python train.py --arch="poolformer" --model="multi-label image tagger" --dataset="Sentinel-2 satellite tiles (TerraMesh)" --train_examples=145000 --image_size=32 --crop_scale_min=1 --horizontal_flip=true --translate=0.12 --color_jitter=0.1 --norm="layernorm" --norm_position="sandwich" --hidden_act="relu" --mlp_ratio=4 --parallel_block=false --inner_norm=false --drop_path=0.05 --patch_size=[2, 2] --depths=[5, 5, 5] --widths=[64, 128, 256] --num_labels=9 --init="kaiming_normal" --optimizer="soap" --beta2=0.99 --learning_rate=0.0013 --beta1=0.95 --shampoo_beta=0.99 --eps=1e-08 --precondition_frequency=25 --max_precond_dim=1024 --one_sided=false --adamw_lr_other_params=0.00076 --max_grad_norm=1.0 --max_steps=7800 --batch_size=512 --epochs=27.5 --lr_schedule="cosine" --final_lr_fraction=0.1 --warmup_steps=150 --weight_decay=0.2 --adamw_weight_decay_other_params=0.01
Rows from block 12 of a small multi-label image tagger, named by matrix and row number. Rows with one number belong to one neuron. Each number is 500 + 40 x the weight over its row's rms, rounded and kept within 0 to 999. All counts start at 0. Numbers have three digits each.
After each neuron's rows are labels from the 100 images, of 14848, where the neuron reaches its highest value: "lies over" is the class under the peak. Only what is clearly more common there than usual is listed. The data: Sentinel-2 satellite tiles (TerraMesh). In brackets: how many of the 100, against the usual share in percent.
# fc1: MLP up (model.blocks.12.mlp.fc1.weight, 1024x256), inputs 128-255
# fc2: MLP down (model.blocks.12.mlp.fc2.weight, 256x1024, transposed), outputs 128-255

fc1.569:554492482414475495550426535501402496549474548452493507570505533490485570442521552443537578513550538472585500489516477495531558448510457537450490500489559536498470476516512423531487493487504500524528562530435455527499536550514532513534559414489513528469513529487513417441505590457491465528533516441491453497443518486588475534478505469599512458501512496594525542460485503539492421538441
fc2.569:466452564476465483451532484482474480401544459493501518497417488554563549555500540552490503487473415508561501541462530517498487515485488465533474475440575496489535534476555580486512496525495436504424487529531499489485463470514457506523449522528422485497443458471622467498513477577519458456474505474481526478502501532501507486485543556472444502533451508455466508536501576470474579555485
lies over: rangeland (56 vs 22.3)

fc1.737:528493495576331424487490505473538446497462475511485529468548446491539446509500524475496489496482499526527511514498496452432409472512539435521509551487551453449519502458487526567464436501454517478545501519483458443419476481570509459635502550502448474487547516475580528503498461495478500472479488493518490532497512523505472473485488501564501463481455526600531484520466616527487527473499
fc2.737:537464476449592493483460537515516479538429508523500461587433512510476504500525522463470514494524517473515447458471506541540483484496520506503456444465385533490503455502470468520542529509612503520492494480535552513494508514502421483493463466426545594475538507500508463543527568551531571521471472533473507511534496515476531532506499516391500456531491507408516468461535402501473416488469
lies over: crops (41 vs 18.2)

fc1.230:487431530516527436458558531494493507544572575479572517619432503551494474447426454504513581497536460456500492476476548497469490520458491499489471483505495547521513490493524522435520536481529521462550508548428471444445525530521566501466550488444458501497537536453496500453436472460459495544400516459494417518500487398512447498440559418498524601561480543511471441542571563531494532555534
fc2.230:528557414473468508544479463445511465472487444408514557498478455477469523553532502475476443553484453480590463517485481462505511526467544537504524428538504532524582484566448567559441484532546485552510490513530530541488527478492451415518477558546414517536505529476505552491548479486501429511527508483480528513513522512478460498489418515422468389516475458535546512519427506478521428491474
lies over: bare ground (31 vs 4.8)

fc1.191:437507517518531491508536463547505523506531580490481489562508511614489451547497499513488475540487434512551551502486585498465472530500509405499483481477501532430456495490482481556563494523547547566515523481490509468521607563480522445527501473524522516488470491520508532520479508425556520510533402519544548522501487497408514538494493485455500496507508498510459496480563590491487498429447
fc2.191:517453523506520511460482560445475408495545537502523512512481473505484431440469531452450527494504518540465487467547491527474507493528512574473534549492555521489590490471542491584514498467526451501533412516603456542446453576513405456509517427484522472525559547472446426418560428463481453523530474568520570557517577459482477481456499492512532417449480455499514521495440527473502492496575
lies over: rangeland (56 vs 22.3); bare ground (35 vs 4.8)

fc1.59:504501456523565536469487477503501513444484483608515474524548494553620449502486460491505511539496543455464533550503562492496501511542392497507497509547537544440488418465582528466443534456406568513540511496526490524530494558464536501542559470463477516557459512516406546527498518471560542532489555465483484475548506531570472437520584514497400517570459509516570555447447533513531485526521
fc2.59:528420448490482502468533503519470485548535477399464608497511448482404497482513492497458497499512520518452471402542447532481533517396522517534508513515496534627476559543545516533489481508487435542551485446486438459559449541562384510438475588488515475492530512518502494450483479485456456489483450524493540471482471513549541507446456515526612429476510497494453545468511488470496512472473
lies over: rangeland (50 vs 22.3)

fc1.29:460475539481472443446467466467480443467520464515501498520469419472470495549480516417550466446559462544557496415521499493523423529469513475483455536488503511510473488518508515511528551484530494451515510502472430473515446565476494529515467489510470467451530482517460577576532482545491508559423431415576475521561565439462528482504529504547523439554556461496498569456508544533518464564518
fc2.29:515586539498516543553504531499597558562491388513463521488481468511537535498526427628415533506493541483401530536472496524464534528494485512487510567471528451574504522498515487472543549468508437495479465531486512463450513505455472418498485546485464481520490553507542472459503485476507443448513539519446559506486468459485488507497485551493510554491465527618515515487486442448557544537468
lies over: bare ground (52 vs 4.8)

fc1.515:439593545508541504495463523566454558548557519517451486515566497546504515538480421547512491440508487545465493453534516426522478473481529494568559473570448489485490513468539545591504488511487528544431466475497523545521453509467551528495516555511491567443566527524495490444471479465525473503571501540494530504527460539550539519566510550424513537414499496551453493515515471497464494511435
fc2.515:459436499543426540487541466521543506518450492539450540510561509529495504523544520570576510472465523485538466521486458551489494501484452523440490542481623468474535493467515432452455532495475472493559555503550569525435543493447467536510574468522484496552395498511506504532463459484514512468491546478457552475490482520448477526568567540556480493472471488536472514486506537427535570518546
lies over: rangeland (45 vs 22.3)

fc1.609:474543523509521499510499442501564436514454466453517485563476536658479503562462467490563479486532530549501447543516529501492552498499509550505492511530552514495512460560499507510467539525486462454505508548534569414512505470468430472549501459441499452502491586446549515437536537522504505456393441443554468454468445501516506526486526521522514406447453401592631460532481581509505491578501
fc2.609:475467480503473412514508493506454561479585416476512542476544467442469519466470527446435493581471470453445498497464514466531490540549534490510527513492474522565532505491503399474493509529471500550493470584540563521506395554502551521577528523610531500476485489514543423488555496518536589491543517487476523491490551489497511455550563508463425539462482566498519535443530472523493495531500
lies over: rangeland (56 vs 22.3)

fc1.302:457518497530461423506510456483497432517430530506598507477446508484469465471474476473517507491450523510514491541506559503469515513447544445488608528483458575518495461496571476494593500442498493512437456430462521514469456509382527397530511549488484449541505525484507466559473502437491553507571512485533503506510533531463410516524495539502470479501453538495563548455454525506522551549548
fc2.302:522530519479470559467451552525464507445458430467487509520485561512444521447480472519520521517572413471548441481459406449592486480526530507519526495503545550523492587533468480425496476534482552515528490503523491449548536464608458600492525519474509448508519558509505500476489476506472506483471512549578491520554496424456505518493571436483500413495487501532518546546521481499465473435504
lies over: bare ground (50 vs 4.8)

fc1.106:508434523533555491515542540445573566474547468562542484459506492465470464503496414548508558505456454529493511576504490550542485552451470541535435496498513497530470425469586485523402491508539505572531536482454478493493531560443418462554590458452521528515557530486493553464529514474461555532510570510520508501478403441505546472442494448479505546477499436537548578514443533442543467553486
fc2.106:470536457503466552505496506541449487569537498448487513510544441518550486497543537492568497478596476471516403473490439497443513482553546552540501464481498486507502512545532491501583496511475490518511553495425476473501484469496490457435591507539489507510547492471551454550522543503614493505539506498440525444504497533457504491508473584409479488528518535427486453525477502478407580440502
lies over: snow or ice (42 vs 14.1); water (28 vs 10.8)

fc1.124:471483479471547530413455478426490520501523465511481617555436483484472532597481471452534602567451393465501537503472525556530440478484506478483519581465499512543580483508470522474539506455507525547468520486484457498532501514511507445529558428439492501448568539502460405510501517551505589541510480428480518507503529482412517519510480492473454557448544521471485556488490524513479484596535
fc2.124:551559540528504455527514529506489489456448565501491421515528456493525523393489518503451502455547507532440461436508527543441510528550519538514493433436488591511463455467514563550448458429487512454490519505559542506533486457451406448568539512497495509542473573532534543406582513434550508448479527504489526450462504454556501540500511463574526487483471490545543477525533542518515484507448
lies over: bare ground (25 vs 4.8)

fc1.396:455512466514539455455527492532502502499454495449491568466487531585506449567524568510452478502531519542508474567494545484476420506497508472517503456464500456570472513483473509447498522544533487523435530455499521551496478464530485445498477540550503501594457483474501551522508476443540503561470517520527538513560565484485501489415428420417460538511475554519567536480492514523556526482499
fc2.396:549548505481488462476405469465432538607515462550514448539524478459523523490498505484540486510522530510465582479549459538447502551478547548504509505478511499545509417476562477526547472480469469464526474545542464501507554620455493463499472480495465494457560531479503454447482557538497522448520525499557486552516533549460503494513527432534553530440555442450614548492464492506468470574468
lies over: rangeland (47 vs 22.3); bare ground (25 vs 4.8)

fc1.145:541475529525519469511525479525505496453575425561520489440517494520481463470514521459527562463507598467416552530482539521534487456449634467458495473464475467483509532444484477507434480486492549554541495456476511529498482531471537455556500518517542498463550486497479527521476480480494571600494509523435473449532463483422378496558506530458453481545438494543509509493573490479457491542547
fc2.145:532523471517474520468506513457465500463500517497485512483356479578585466610453543498437527509492506448508483438524477551496553485483536548491487499550526449506495485582584507458486505533523475412489488527500487524527441496539455504435522475474447457514487446547491505413565444459488473519476542410470510458495570447524479515436445477463518513487544591499527521500521543490428477502508
lies over: snow or ice (46 vs 14.1)

fc1.484:505535536483558453473537462510470470502518588482553513488534433488427518492497536540564507476467456508448596453520552566515540599564509515496549512506529525563447539447456484513454473452485522541479429459532516473504561509499545544526465507506487489474550525457558530471477510430466585518480472489381501567536554426466464513509626501565469477521517506521479576475463463539496402450485
fc2.484:470487490542433519473492518471531479453546462495505501503490561494572474489496489486563469485501519522522475525481428473476514410536491458521457510475593478507503520544481460532531529490458491449495523492521547556492442453574573493486447507467502458558419530597488505457436424417525424477597541486443492459506484590528445483481445476444516529421452497529505517533486546476443531539445
lies over: snow or ice (35 vs 14.1)

fc1.516:425548440509439446534480482514497442545573399588512475568482585502540515465462506404475468504499484531524512515521461489503484480514550491522513537501395551475500497512494454473495514410499468489435484539574474431494436518541511499464482504484498485472514501456477454527466531442419473481510545529515506481567517495535544515539490566532498594553461503474517551498430530537498555436422
fc2.516:525493429544526517472450546476488510437478594485533540462466473594446528478477498547561519539605470491450508437487465517488488471510484435489463469472566493534494549550569535523456452508520540503561540446461521509522578506567459493496517451481479471543492545508504498390609462559550566502464489523524469487497443516497461513503486443564480458466458479532481486489522503427528533610506
lies over: bare ground (49 vs 4.8)

fc1.442:481501460543594518461489430490476545435491512465529538580506510479558534500540456462474600502487439503619519491525450454499490492498460556470444574484433538496508527496464449489463509443467485502562487551429530417479492522529517452505510549499475550476484437408429452559530507519404504436511459501500456493487535456498541547571572566503465533462515512480539501519455445551587463519503
fc2.442:531527460500413461505515507511468476509559484475495491412531517545498465480487483615550502523512609560467477471465507576426493513481537456508518448515553541511521529518480565502549479532576479512535506476453457585520532465488524475496568443515520462409459525567487523476516495503548457503501511443542556462561432476559452455492503419465518479548498523464446496498551544550468551447485
lies over: bare ground (49 vs 4.8)

fc1.46:529534530535561510504493458455481545576566512486531457515480510454576536559462522516445455445491528533568543450513472557512505484479469521510465431476559480592538501474507450494517562453532541528547482499567527520523513563483499501488555473503441528531473525557512482520496491430448517491482540452553550518523461486581482482452482555524546465470502514466560444555510490494536469561465
fc2.46:553438442461518440443465530561516491444506494515499525545442458467541545548506490512445501517484541478510502472522455541577517468510480495521489517526436479500487509543492466502502524562424476465522520504430507470448459510568447511470548587473531502456454445461587455427452540522504487541544434549451469466477430541436534510510547526415531546531508537531569509517551537515528568465465
lies over: bare ground (28 vs 4.8)

fc1.280:474525486494476485542519459431453517535477491474479528535530515581512569498501451446497461492442559484489471465545485399486471491442497467505447525481559523472552488410507530486524515508526508495479481467574449481425435453510497501525465513468472476483495451476527530499441562441493446549466498462436502545532482459471459536522563484452544447448519568577464530559488437540508545459494
fc2.280:472496499509450444525469503470545512464530503548498547472622529522495459459519556498467501484491424507536485512535513532507537437573409560489499514575471488416484414546531494490500578493506513503502523540483505530501564515475441411519533510484546448520553541493493584445558494550507518463569504504434483445469508599482574486425496548486476562580466469481462593446500481427445567494496
lies over: rangeland (53 vs 22.3)

fc1.511:508526464498476485520462502483574455522448443481503504376491487446459461514581518447546509585511480513540541429474526520503564508472459539561472525538417511570491537472456451486480503505547464563476528489501503557509493568471506477455612485546485491482492541584580537523558499472528550446560480536523512548543541565574412492477518528459491516502489488519558603481470500509485527521446
fc2.511:511481567575444465545564498457434539470508511465457505552466452609493495471546472586459414508556491478445533489526474501475472502574517456495488545485475453466534526548496440506456511564475523453441420524560502504508534474583462531550497500423500585536477453465464422459557498476509479537442601476516484488438473449490557506450501487504546485493551497495404478531501501526456502501532
lies over: trees (45 vs 20.1)

fc1.650:478518512545541519509542526475499504484574502514524474543476504522435526442528542509493476496521527444486552502490511533478516513453471484477470481479493394516457448494499490542453488469499594478501569472477477529509445436495535500516479455503514553436496448434525551491478438530462543491445514531480448478520523604488540554524601568562406467531539501491592495477445441503453463480565
fc2.650:538515487506457585483479467514463487510477503481499497444591483492588555459505514543582473444481454541548398547435514476481499530438513483527520524524518581522521496466445470448507499496506447558485515489508513520432517524436571494483497495546496510488413472522491526550525490491482468418569522484503521486444563464532455487516407482455491543480434424475491483524527516467481495514461
lies over: bare ground (50 vs 4.8)

fc1.466:478524472494443481409533512561495484559520482516550623557544514494555496499510414497429550531495482564500513501547545543493471527543498459502443511502486426463545487557560464485467528450494478551481465541553538488422488545519482519580563488488509498506541561393456428473432521549501470475535465484453458499482506509482531463545552526513464545537461502484502507519431454529490550456491
fc2.466:479510499469517552495553516483484471468508528448511491513529519572469514505499517550547516521534517521510496510388447488462529507449551533543482499555522538480488573484463573534504511499473505488559509465500439494489477517463553551461493574504487578549406470516580539524566484394475555538491444481584559530403501456530493519533476526537498474479461495525499427528535465395523478470458
lies over: trees (45 vs 20.1); water (37 vs 10.8)

fc1.691:485555458486563508501519526529486538585502569531508514542504539488475495515483518474499503513473536554533494457427473443472484543523519452474523506571434500461454531487538548520577503530500507503525582562551448583437511497601433536474499540524474495417476535478477543474537502482476542487496459465423479472537489525484570471471507526493461540462514470568482469505499507533455526490540
fc2.691:562439595516481485490480479516565501461551515451498472407557484460433457481496489547549442507507550479550543556563536495417530479491426503477479525439532516507548507505490507571471468487494539560451420467541503498504498509448477444459479475463487595564473463506455545464460484512480528548504572485527508545520510501491490487571514436535472514481534510497487563488543537519522464545516
lies over: trees (43 vs 20.1); water (32 vs 10.8)

fc1.614:466517580442510449550521475436447481454434511468454562532498514434529497467521485525527522462450441507456520560514532427552495483535484468529517543496457538482440466509465495494491428564534506452457502424526423473472464554473472494470422481472491423544497526431469488468543522535448439490482491459466493524562495468512492488564517479530476398543489537465498500530524445454475558477433
fc2.614:533521516530428521455441538416533480492489464496427469475465444485551526541408538469448407481473483445490502464492455534505489506510512435470547507558468473506554510544511539454481509495498484452481543526496553404498494486558483493550574476518533442535572416538463518499571518550525466470479511489552448479506545484489426485456513472573518510529488467594500501507566449514533559554464
lies over: snow or ice (68 vs 14.1)

fc1.663:509491564451453519485419476422506461488529464523517522476503482526473505473458517557465483466584440496561528461563519483560549437484488505507466552508464530465529482501573500506508548494460599513487477462479503450493469445472427442544442501508560471572464549533482424598538496482493461437442513451455474577534542502514488529491513503561505478516483549510406483487570513458507571492569
fc2.663:438588558560505493443527518583496591442463595518516504575510483490558524438448462476529530486439531508459534529485448499508465525504463518542501471460544494374533517459436521514566532484511510499580539524505520448532512551529521532502470465477441577552621509479534564423474490491468535475501455479485460492480440505595491500490469523567402510509546478491530485552455526513511514476510
lies over: snow or ice (45 vs 14.1)

fc1.254:515509563517526508474474514497546540465540499547470460497451455498609438538491531438454384448575549558443500490518526556524502545493503483467637416436487555501387532441460507507459510450513506516550494556479511529459484474472538473511545545528501475533521515489507506488469506452490479507450522485498423505437582467539478469536478584533489483483467494499555472501603466483577454537501
fc2.254:520532518482510542529464531484483486537470484476551541517505495528478548503454522561519517532416421456509507475550484470565507478515490503504455524538512513500539503526527415441592526555573530545458444437535519458545490501492486475585441518459451439543540600462479550471502460484469537488493585435494531594485511530519461453429571460521535482521562455505575492532475555461500490447486
lies over: snow or ice (63 vs 14.1)

fc1.225:461441456505474457535548546480500511455497507486428552507560494558526477509505582568556476456519408476452478547552495395436567473488500483511480541547516480515480534536534444543514477474415528529518448508441509492545540501569589494486506413510479483453542517576513540446517510536489476445464541466539538444468439532483507452486565507486434456415556501497517413505520500550481491401509
fc2.225:519540496491458566556476463583510453516506491499508487546552544573491503488518478489460514516499517455479431467449549572504464540488486500484490485498523551532462483460488523437492517512565485495476458474502476493482524483468413510495562535457516570479453529477461511512473509461506575484557496459410496483512585454535473478541456481535548506556475545507596581500532474456504483575431
lies over: water (30 vs 10.8)

fc1.530:475554511517398463487470520519530452498508551463504537571441501533515533498451489444546598510537512502511480517502465512466577539551521486560527558491505519588468510458489449589517524542468546445592468454478484495450439478513522431567560477447481460441476536514542496479452560581510432561514475511496509556431541524456551507482430470485478435482472490568438512441549521519505486483586
fc2.530:498421455537509550560471512463536573469498479492477507464552513440479507438525516535498502535404453506478444448511476490477476522526448559469517459546533596481512541474528480443524468479474501496429470574511547488565522470462456487461532484502568547535493531435520577418571433486507511486479534489468506435509481532543483465561555538437486538537502535487605493498494455489471532536493
lies over: crops (40 vs 18.2)

fc1.754:464506487529495421462490529518518506534512486440495532460583513469462475503450503535508552496461475462477509519508494517426532471451540454480512451494465489480545449521439520561429488472493499453517553528519488567379537433553528492443498504429488502424473480534522517528448530624480553574525472579488495410507545514418531427454485495388490522453444475460470478557506465489520558510569
fc2.754:500541535513425535564454464488382508502518381553450500533566446504464541429496483510570471542515556507517440441473508550524457575504456466537466496506511579537514534436530496428516473569520481579475497494482406432498501524451495536489442402521441521534478539538478524530588511407476511469525507500481506574512421526535539488471460560503560514471551518562557508468581496456557464537431
lies over: trees (42 vs 20.1)

fc1.337:539556518550534507564493589498533489465443411553543572485458454514482463466498450569570419515497532432432474550458533444498478465541511504462433510556409496435475519472469535502508423483520540521448533607510455552479580471498468456538482469475561534489482439481513533457510485526540443436461479531479463466552494577543480474474525562393533593519505593529455485475510518527549542480471
fc2.337:492507460461381488442493425424503529510516496440488427457492515446528464515505449462535509497463477550521541511468511481494523502479506488531515414438568536534501490548508507557487561523453439560474552442523495470453520478423514493492416508516449561490417532486520502524480524502440497542458516502455494540476515442474537500511512512479446465488472375497464531526469502525488470585409
lies over: trees (48 vs 20.1)

fc1.361:509456493459508473441460548498495513428469439533500525454635526520433529561517498493500578449518550407497458407537470473477462561425455495560534471498424461499458537466518536484556538475476446486542535469525528525459520429571484495490512583513462471430469526505507500576479501502539491507470482548544489518452505524492476555559484592456527457538472517451505491472538514476589457406491
fc2.361:457549497530505522575517486594487556502480543526464469530505520509517418501419498472482488473474533536447486555489478478523536468508460505454480606492481505513495525565425443509466499568479479570481432501551451507603557489469516540483507397494495482455507490502489477501473470507474518481455512502504525479524526525436505488517460408558438496509487486515535461503501456485447520502520
lies over: trees (43 vs 20.1)

fc1.708:476530489536537512460466469540503476493543499387578469562491478527573537476515488586503470444481521505528366506500530570552445502567500492492536553529453509512490499509531503488476474475504485458512521513482555477471427514478554519455529478469505517466519555541484538524496507522582526474517573425561495526502471382521462487568461500529508492527526467499497527481515465584462546546559
fc2.708:495403501444479509483481488444564437504512487619476513509512510496518559523503502471532517491462455463427540579534545486451505491471505467470445551512530520483470557484411463516530506429493475514494492467563488448498564450534485564516511507512499505478489495473551587496494478432422477507506463484428466544444499515472467493495534589393505514445529577499570513490517569480524506458447
lies over: trees (42 vs 20.1); water (40 vs 10.8)

fc1.405:479540507468526471451502563477506533451477449529499492527528440545592474486503512542509415473535509480505458476476439472579510503561493444467449435533550550482478493479452523540456470449521507542503493504549495532470452530546527527493469413534484521525481529511507568510449490469467416538545531443410551490472498486489507420503559531617572481428511475511494526534458582465494567485493
fc2.405:572448493503537446526443478534505535585494513427488511511446525551424442438518494491446498565510480507506536485519473499441439500494433499482487502452514507460480449519465453476535529496472477562474476445497471476529481484513534446452490512461463441490527523470510521501477465523491494448461503453541445531550481540465494510525512434512443519493505531419581536438538454499517442528500
lies over: water (53 vs 10.8)

fc1.226:454498516517426534466476498485500422554475440495617563551497489508526484467484471449523485475543563490501468442472506494449543542509461518478565467464516531512560527508488546536498504537482497400472532527574439549525572521464475440469518473483462539490515575483539519462509517571474511493560519480454488434498532482421461492558503384471510522574523511496587485507474579497524593496492
fc2.226:526578504453541416567467442490503579581545500470451444481478515541522475555504490476557496550550517511471570531554555476486501571480535510495476494483488508549470478566496513523537530466472491574525582499466483548476492493514456513579481405533507466518531535481502528507518503555538516551478495458502463552523485511466518607503485511538509566573513512488472603513488464575586506485516
lies over: snow or ice (37 vs 14.1)

fc1.115:531482512496596501492514465498523511478509498478568474522486479508443539502457514513461538491440565465537587490496458493611574538524487442514451546620511530480524461467507479511572507497544504493455418570515458384507500452522490533377505533539490522498445522526437431450482549588485495489534423566504482447522498503487473507513510513487553484499443493466505483427500490466545535497472
fc2.115:501479525489413517585451487516556490457475494551395479472571523458483443485563476463491528489510434583482487542502478551440502435487515484471466546508458460474502558510472550525489506499455484454542490442479581492526573563414477498517480539470493535489479505492606447455535520456498454516530490549566496490514517462457557479499500438525470522529515499551520484541540487515492520527514
lies over: trees (41 vs 20.1); water (36 vs 10.8)

fc1.120:466549490468458481489587497485500485481420511456526501382552476520524521453506489543494364480479459492499496510502475456491467523505497494526432543455487484571524487495532528514487466480466467507473499447508537453511566521426534502499492530473520486482506488532487449572552543557525514538541465543511422486511517522473478537447483530544578470468490532521451512471470597558461550565474
fc2.120:505495500514468487474485546499524542479514458519518464494529505544506481493474514425447542519493480528551461496465542573514557499427531532524488539476457454422433382397529524495495543555500522426410513492545503505550560488532517507447502548478557480547495528462495514505506493420448519435503534532515563475444421577443569535492571465491468535452538465438485462547491510482468526503509
lies over: snow or ice (40 vs 14.1)

fc1.237:481460519510512490574479440469474519495462487481536597512485454437542518515580494546462494492454527562534474546494431475436522583461594449471478509550565477501510521510560551504444452499540481547522498506464506446547488445532528456456532416487509510485509552416546536530510472490554524510490484540484498399486518488472435498554628454541426519466537484565562544431505431546497525524558
fc2.237:454522519475486536406483455486476510515561492478460418454555494517532425506508507497469511502514496494523530508546527537474549516484527517416475465563403531460588530467486528444538495524552532461469468526524532516496541482507526495482479481493508519510459475556466507455546535524504544528511472537531460595561475489547611508480434535494611545590540549522479434575542505564488507446462
lies over: trees (44 vs 20.1); water (32 vs 10.8)

fc1.63:453465480493448500530423546480535535475499468539518534517443452477489490460470438496563525482465472454497501464556547528523530489495390426531444427460511414449546471565493496523504422521442524536486566494498488390469462481465506517523482520477481495505494521508566488476532463500486528546482473513484548548437515496494500473400427518423399516447508477587481474467495493530494458521513
fc2.63:475536486461491492469527449550456542528531482487462526506504505474503470560529461495519503517482475471527483502454404457470447503554560525528531443437548515557486549463463570483516588535472477518443465476486512483500498519456479497454489527512513599490477442471527527487444502489485466415528535511451459450512479486436466490573531537598459458473521499553524450534519435452515503446415
lies over: trees (49 vs 20.1)

fc1.508:499440565519565467473482538474489474597504492451434509548445474464417461495474536484502526489495472499490482551530509527492528547538496546440558442574488466476550556503510445508529467571531467525509534425475557506490506483529509477480541442516472489572443487531484469560497493443485524460558483440491533604463536459481579493484425457469504418492435516581508476497509489443495492450524
fc2.508:499546501507514468439532506438447523477519522581518495446660424451476575489502540512521511453495435431468514528550469435437479449565491533490464483488430503501450488506466575456423566469497522511491523524508548581463511511441476432515421533503448496509591504462481525497510520493479437488545472475460508468547490491545541442497487461602520524554531480471514537430493519527535476553489
lies over: snow or ice (38 vs 14.1)

fc1.428:489481526432520548546508459520482486522459571444531426509464510509473521528460524545525466498446504465491560526476568455547513518486543550526535538472447474493446582420494512431463456540463453473459523519522467497448547549537487466481433430562547493438445483449430490549513477504449518537452488452518534476482516536482468493475449536542568448458503478492420497492482565459547450448532
fc2.428:487481475534573484450515538473463424527439481489511542483508483504558503536504537439445515499487525522511505469427475461505514496523444418464469441568444573473506536512560527509513539566462465484546505510551485473567498463546548499456528507439553480450576401486470496512446453511488515438464510550533486476581501588513529562465511485494418514520424515485528457510538466493438504536537
lies over: trees (50 vs 20.1)

fc1.709:535511513567495476532506568499477491464524496497460491464491508510473544481518443522450494488470480429476500436486423487510455445582422485500428483562527492500557550535505470386483565483454543524514531508512472464488438467505489551463490501595492502481494505410495503492544447517541475449493559455531431511517521481369541518524575563495529533471477610548521485466448509479541467463486
fc2.709:526533485549539488492562477524465518478574503470536480431497500503463454575478425490516480507494505492497400509477521516498536553473484549533471516569476495458531496420416466578495489561527512455421612487389471527481506460500454483482518502476531509535484512556500526572498544395485523483466468545396554538505514537539474545476489477460488476598432501475475495530470462505432559506534
lies over: bare ground (53 vs 4.8)

fc1.6:455481489516489523503537429450480499531446564501500501498530527477511526568523494488504465498496545542490428469463456475498473450386483618520510513587551469508466517496451410549464477609454533444530432447520502474471496533531427555500539510547497489525439526509418485558458515473542510481495462547498509519462560425497503540524473523494470487489495485531528551538437544469459468485505
fc2.6:539449560460589503479463506532516528516534495540490541527540494504531489465533552518485503455420494465497522509516495494516548546520484480471496508424485489477525553444486534467556552357463543479549520451474523534560501515504528500480482491368509543497522476527586537442466439448500467471545479460539476537551487515510508527496542510558477537509539528532515501451542470497541544508535
lies over: snow or ice (34 vs 14.1); water (30 vs 10.8)

fc1.156:404561548499532497582507537507507502468542496539489488505415468489515507545532574506569560546491579447610575427490508459563406556483521546548502525495482471488462561417476507447493505528504498442518554487517475472518505551463497481457452567492500551513501529489444518498528468468481523540461470433545521481475511482525446495497493539483474568499503514498488534526532489534456586534487
fc2.156:571526433490552489504517486513441522415475508495495517461433505485410503467526578520425429524458477471477536470477535533455535554543578486492461579466511525541556502457588438531474535469555492500528548506483512513485539455453445479457503453471411488511564509489527511440497539560543490398505462535498493494474549506555509476495484501476508466509518534500510508522541556513482461536523
lies over: bare ground (30 vs 4.8)

fc1.56:513492419555515486524538505484484477465501481556552564557514409495509466574601457504582490417482527499479500569449527494497431483531495464515451556504568532537498485437499471538479520491502524557453544504550490521426549484534480491488502478510454462505508533474530592539429466546557493529557447509467445517470516519477440429519520468568473562472554437536484529527523485523535494448542
fc2.56:492486479480463532558487535524509480541591564434473446585484491511500460486492494461488576528439520522494514471571442543505506536453523502437532488445481553511563481607465508514512535538536526558472525538533467521510561470483527496499458540421472535471495566491509543424494519406451545564498548499435567504465533503467483520472478522522470520485506548460487498512520501518494409447516
lies over: trees (46 vs 20.1); water (36 vs 10.8)

fc1.693:512441492493489431508574502483487472467480501494530591498550405568529520415542456476529489469516484577471519555485518520501481482501488515567449548478510515501444518449558465507527510454545505507483505498508539537506500492544513468541512436518512460515477454500489495545527547480530502501410496490482474519492478449433546481529533401541555472517500477385550509548449495468461404550510
fc2.693:500448528519391549561519453484501448498528484507477525531513520525575465511468495470423532511449571487480507492546488539553457532482493489485531471537514440503556529546480594514555486539497482535572495476489503449530484555508492561500537570512508512483496504556502491530432585456508493541549539441531526517480507422511514548544485503505485533506531544549573537457490487517503572442551
lies over: bare ground (57 vs 4.8)

fc1.537:538474540506586445514492478498508464495535498505444576510507525433477476468436458541497472504454396510452574496382511497464515472548516524504527550489436504508428491479498447536494549434373513504514515424529499540510458596510451517435450491492513579553494496484494518528471472539477580485482495501490442477475517501583479526495510477526446543446553477455562532469508542535527478506534
fc2.537:510462554537458481488487438455540429492395611505566416520553513514515508472524568506491518529478505526608565508500476439456461502548467508492537410482534474464531472527415548478550479447525474501562489507458535509527482568558508418548548430470463579459505511525533491458438501530492471523485503521610411484511501485467504486514435492492475480487513519461479576524528484471399581501494
lies over: water (55 vs 10.8)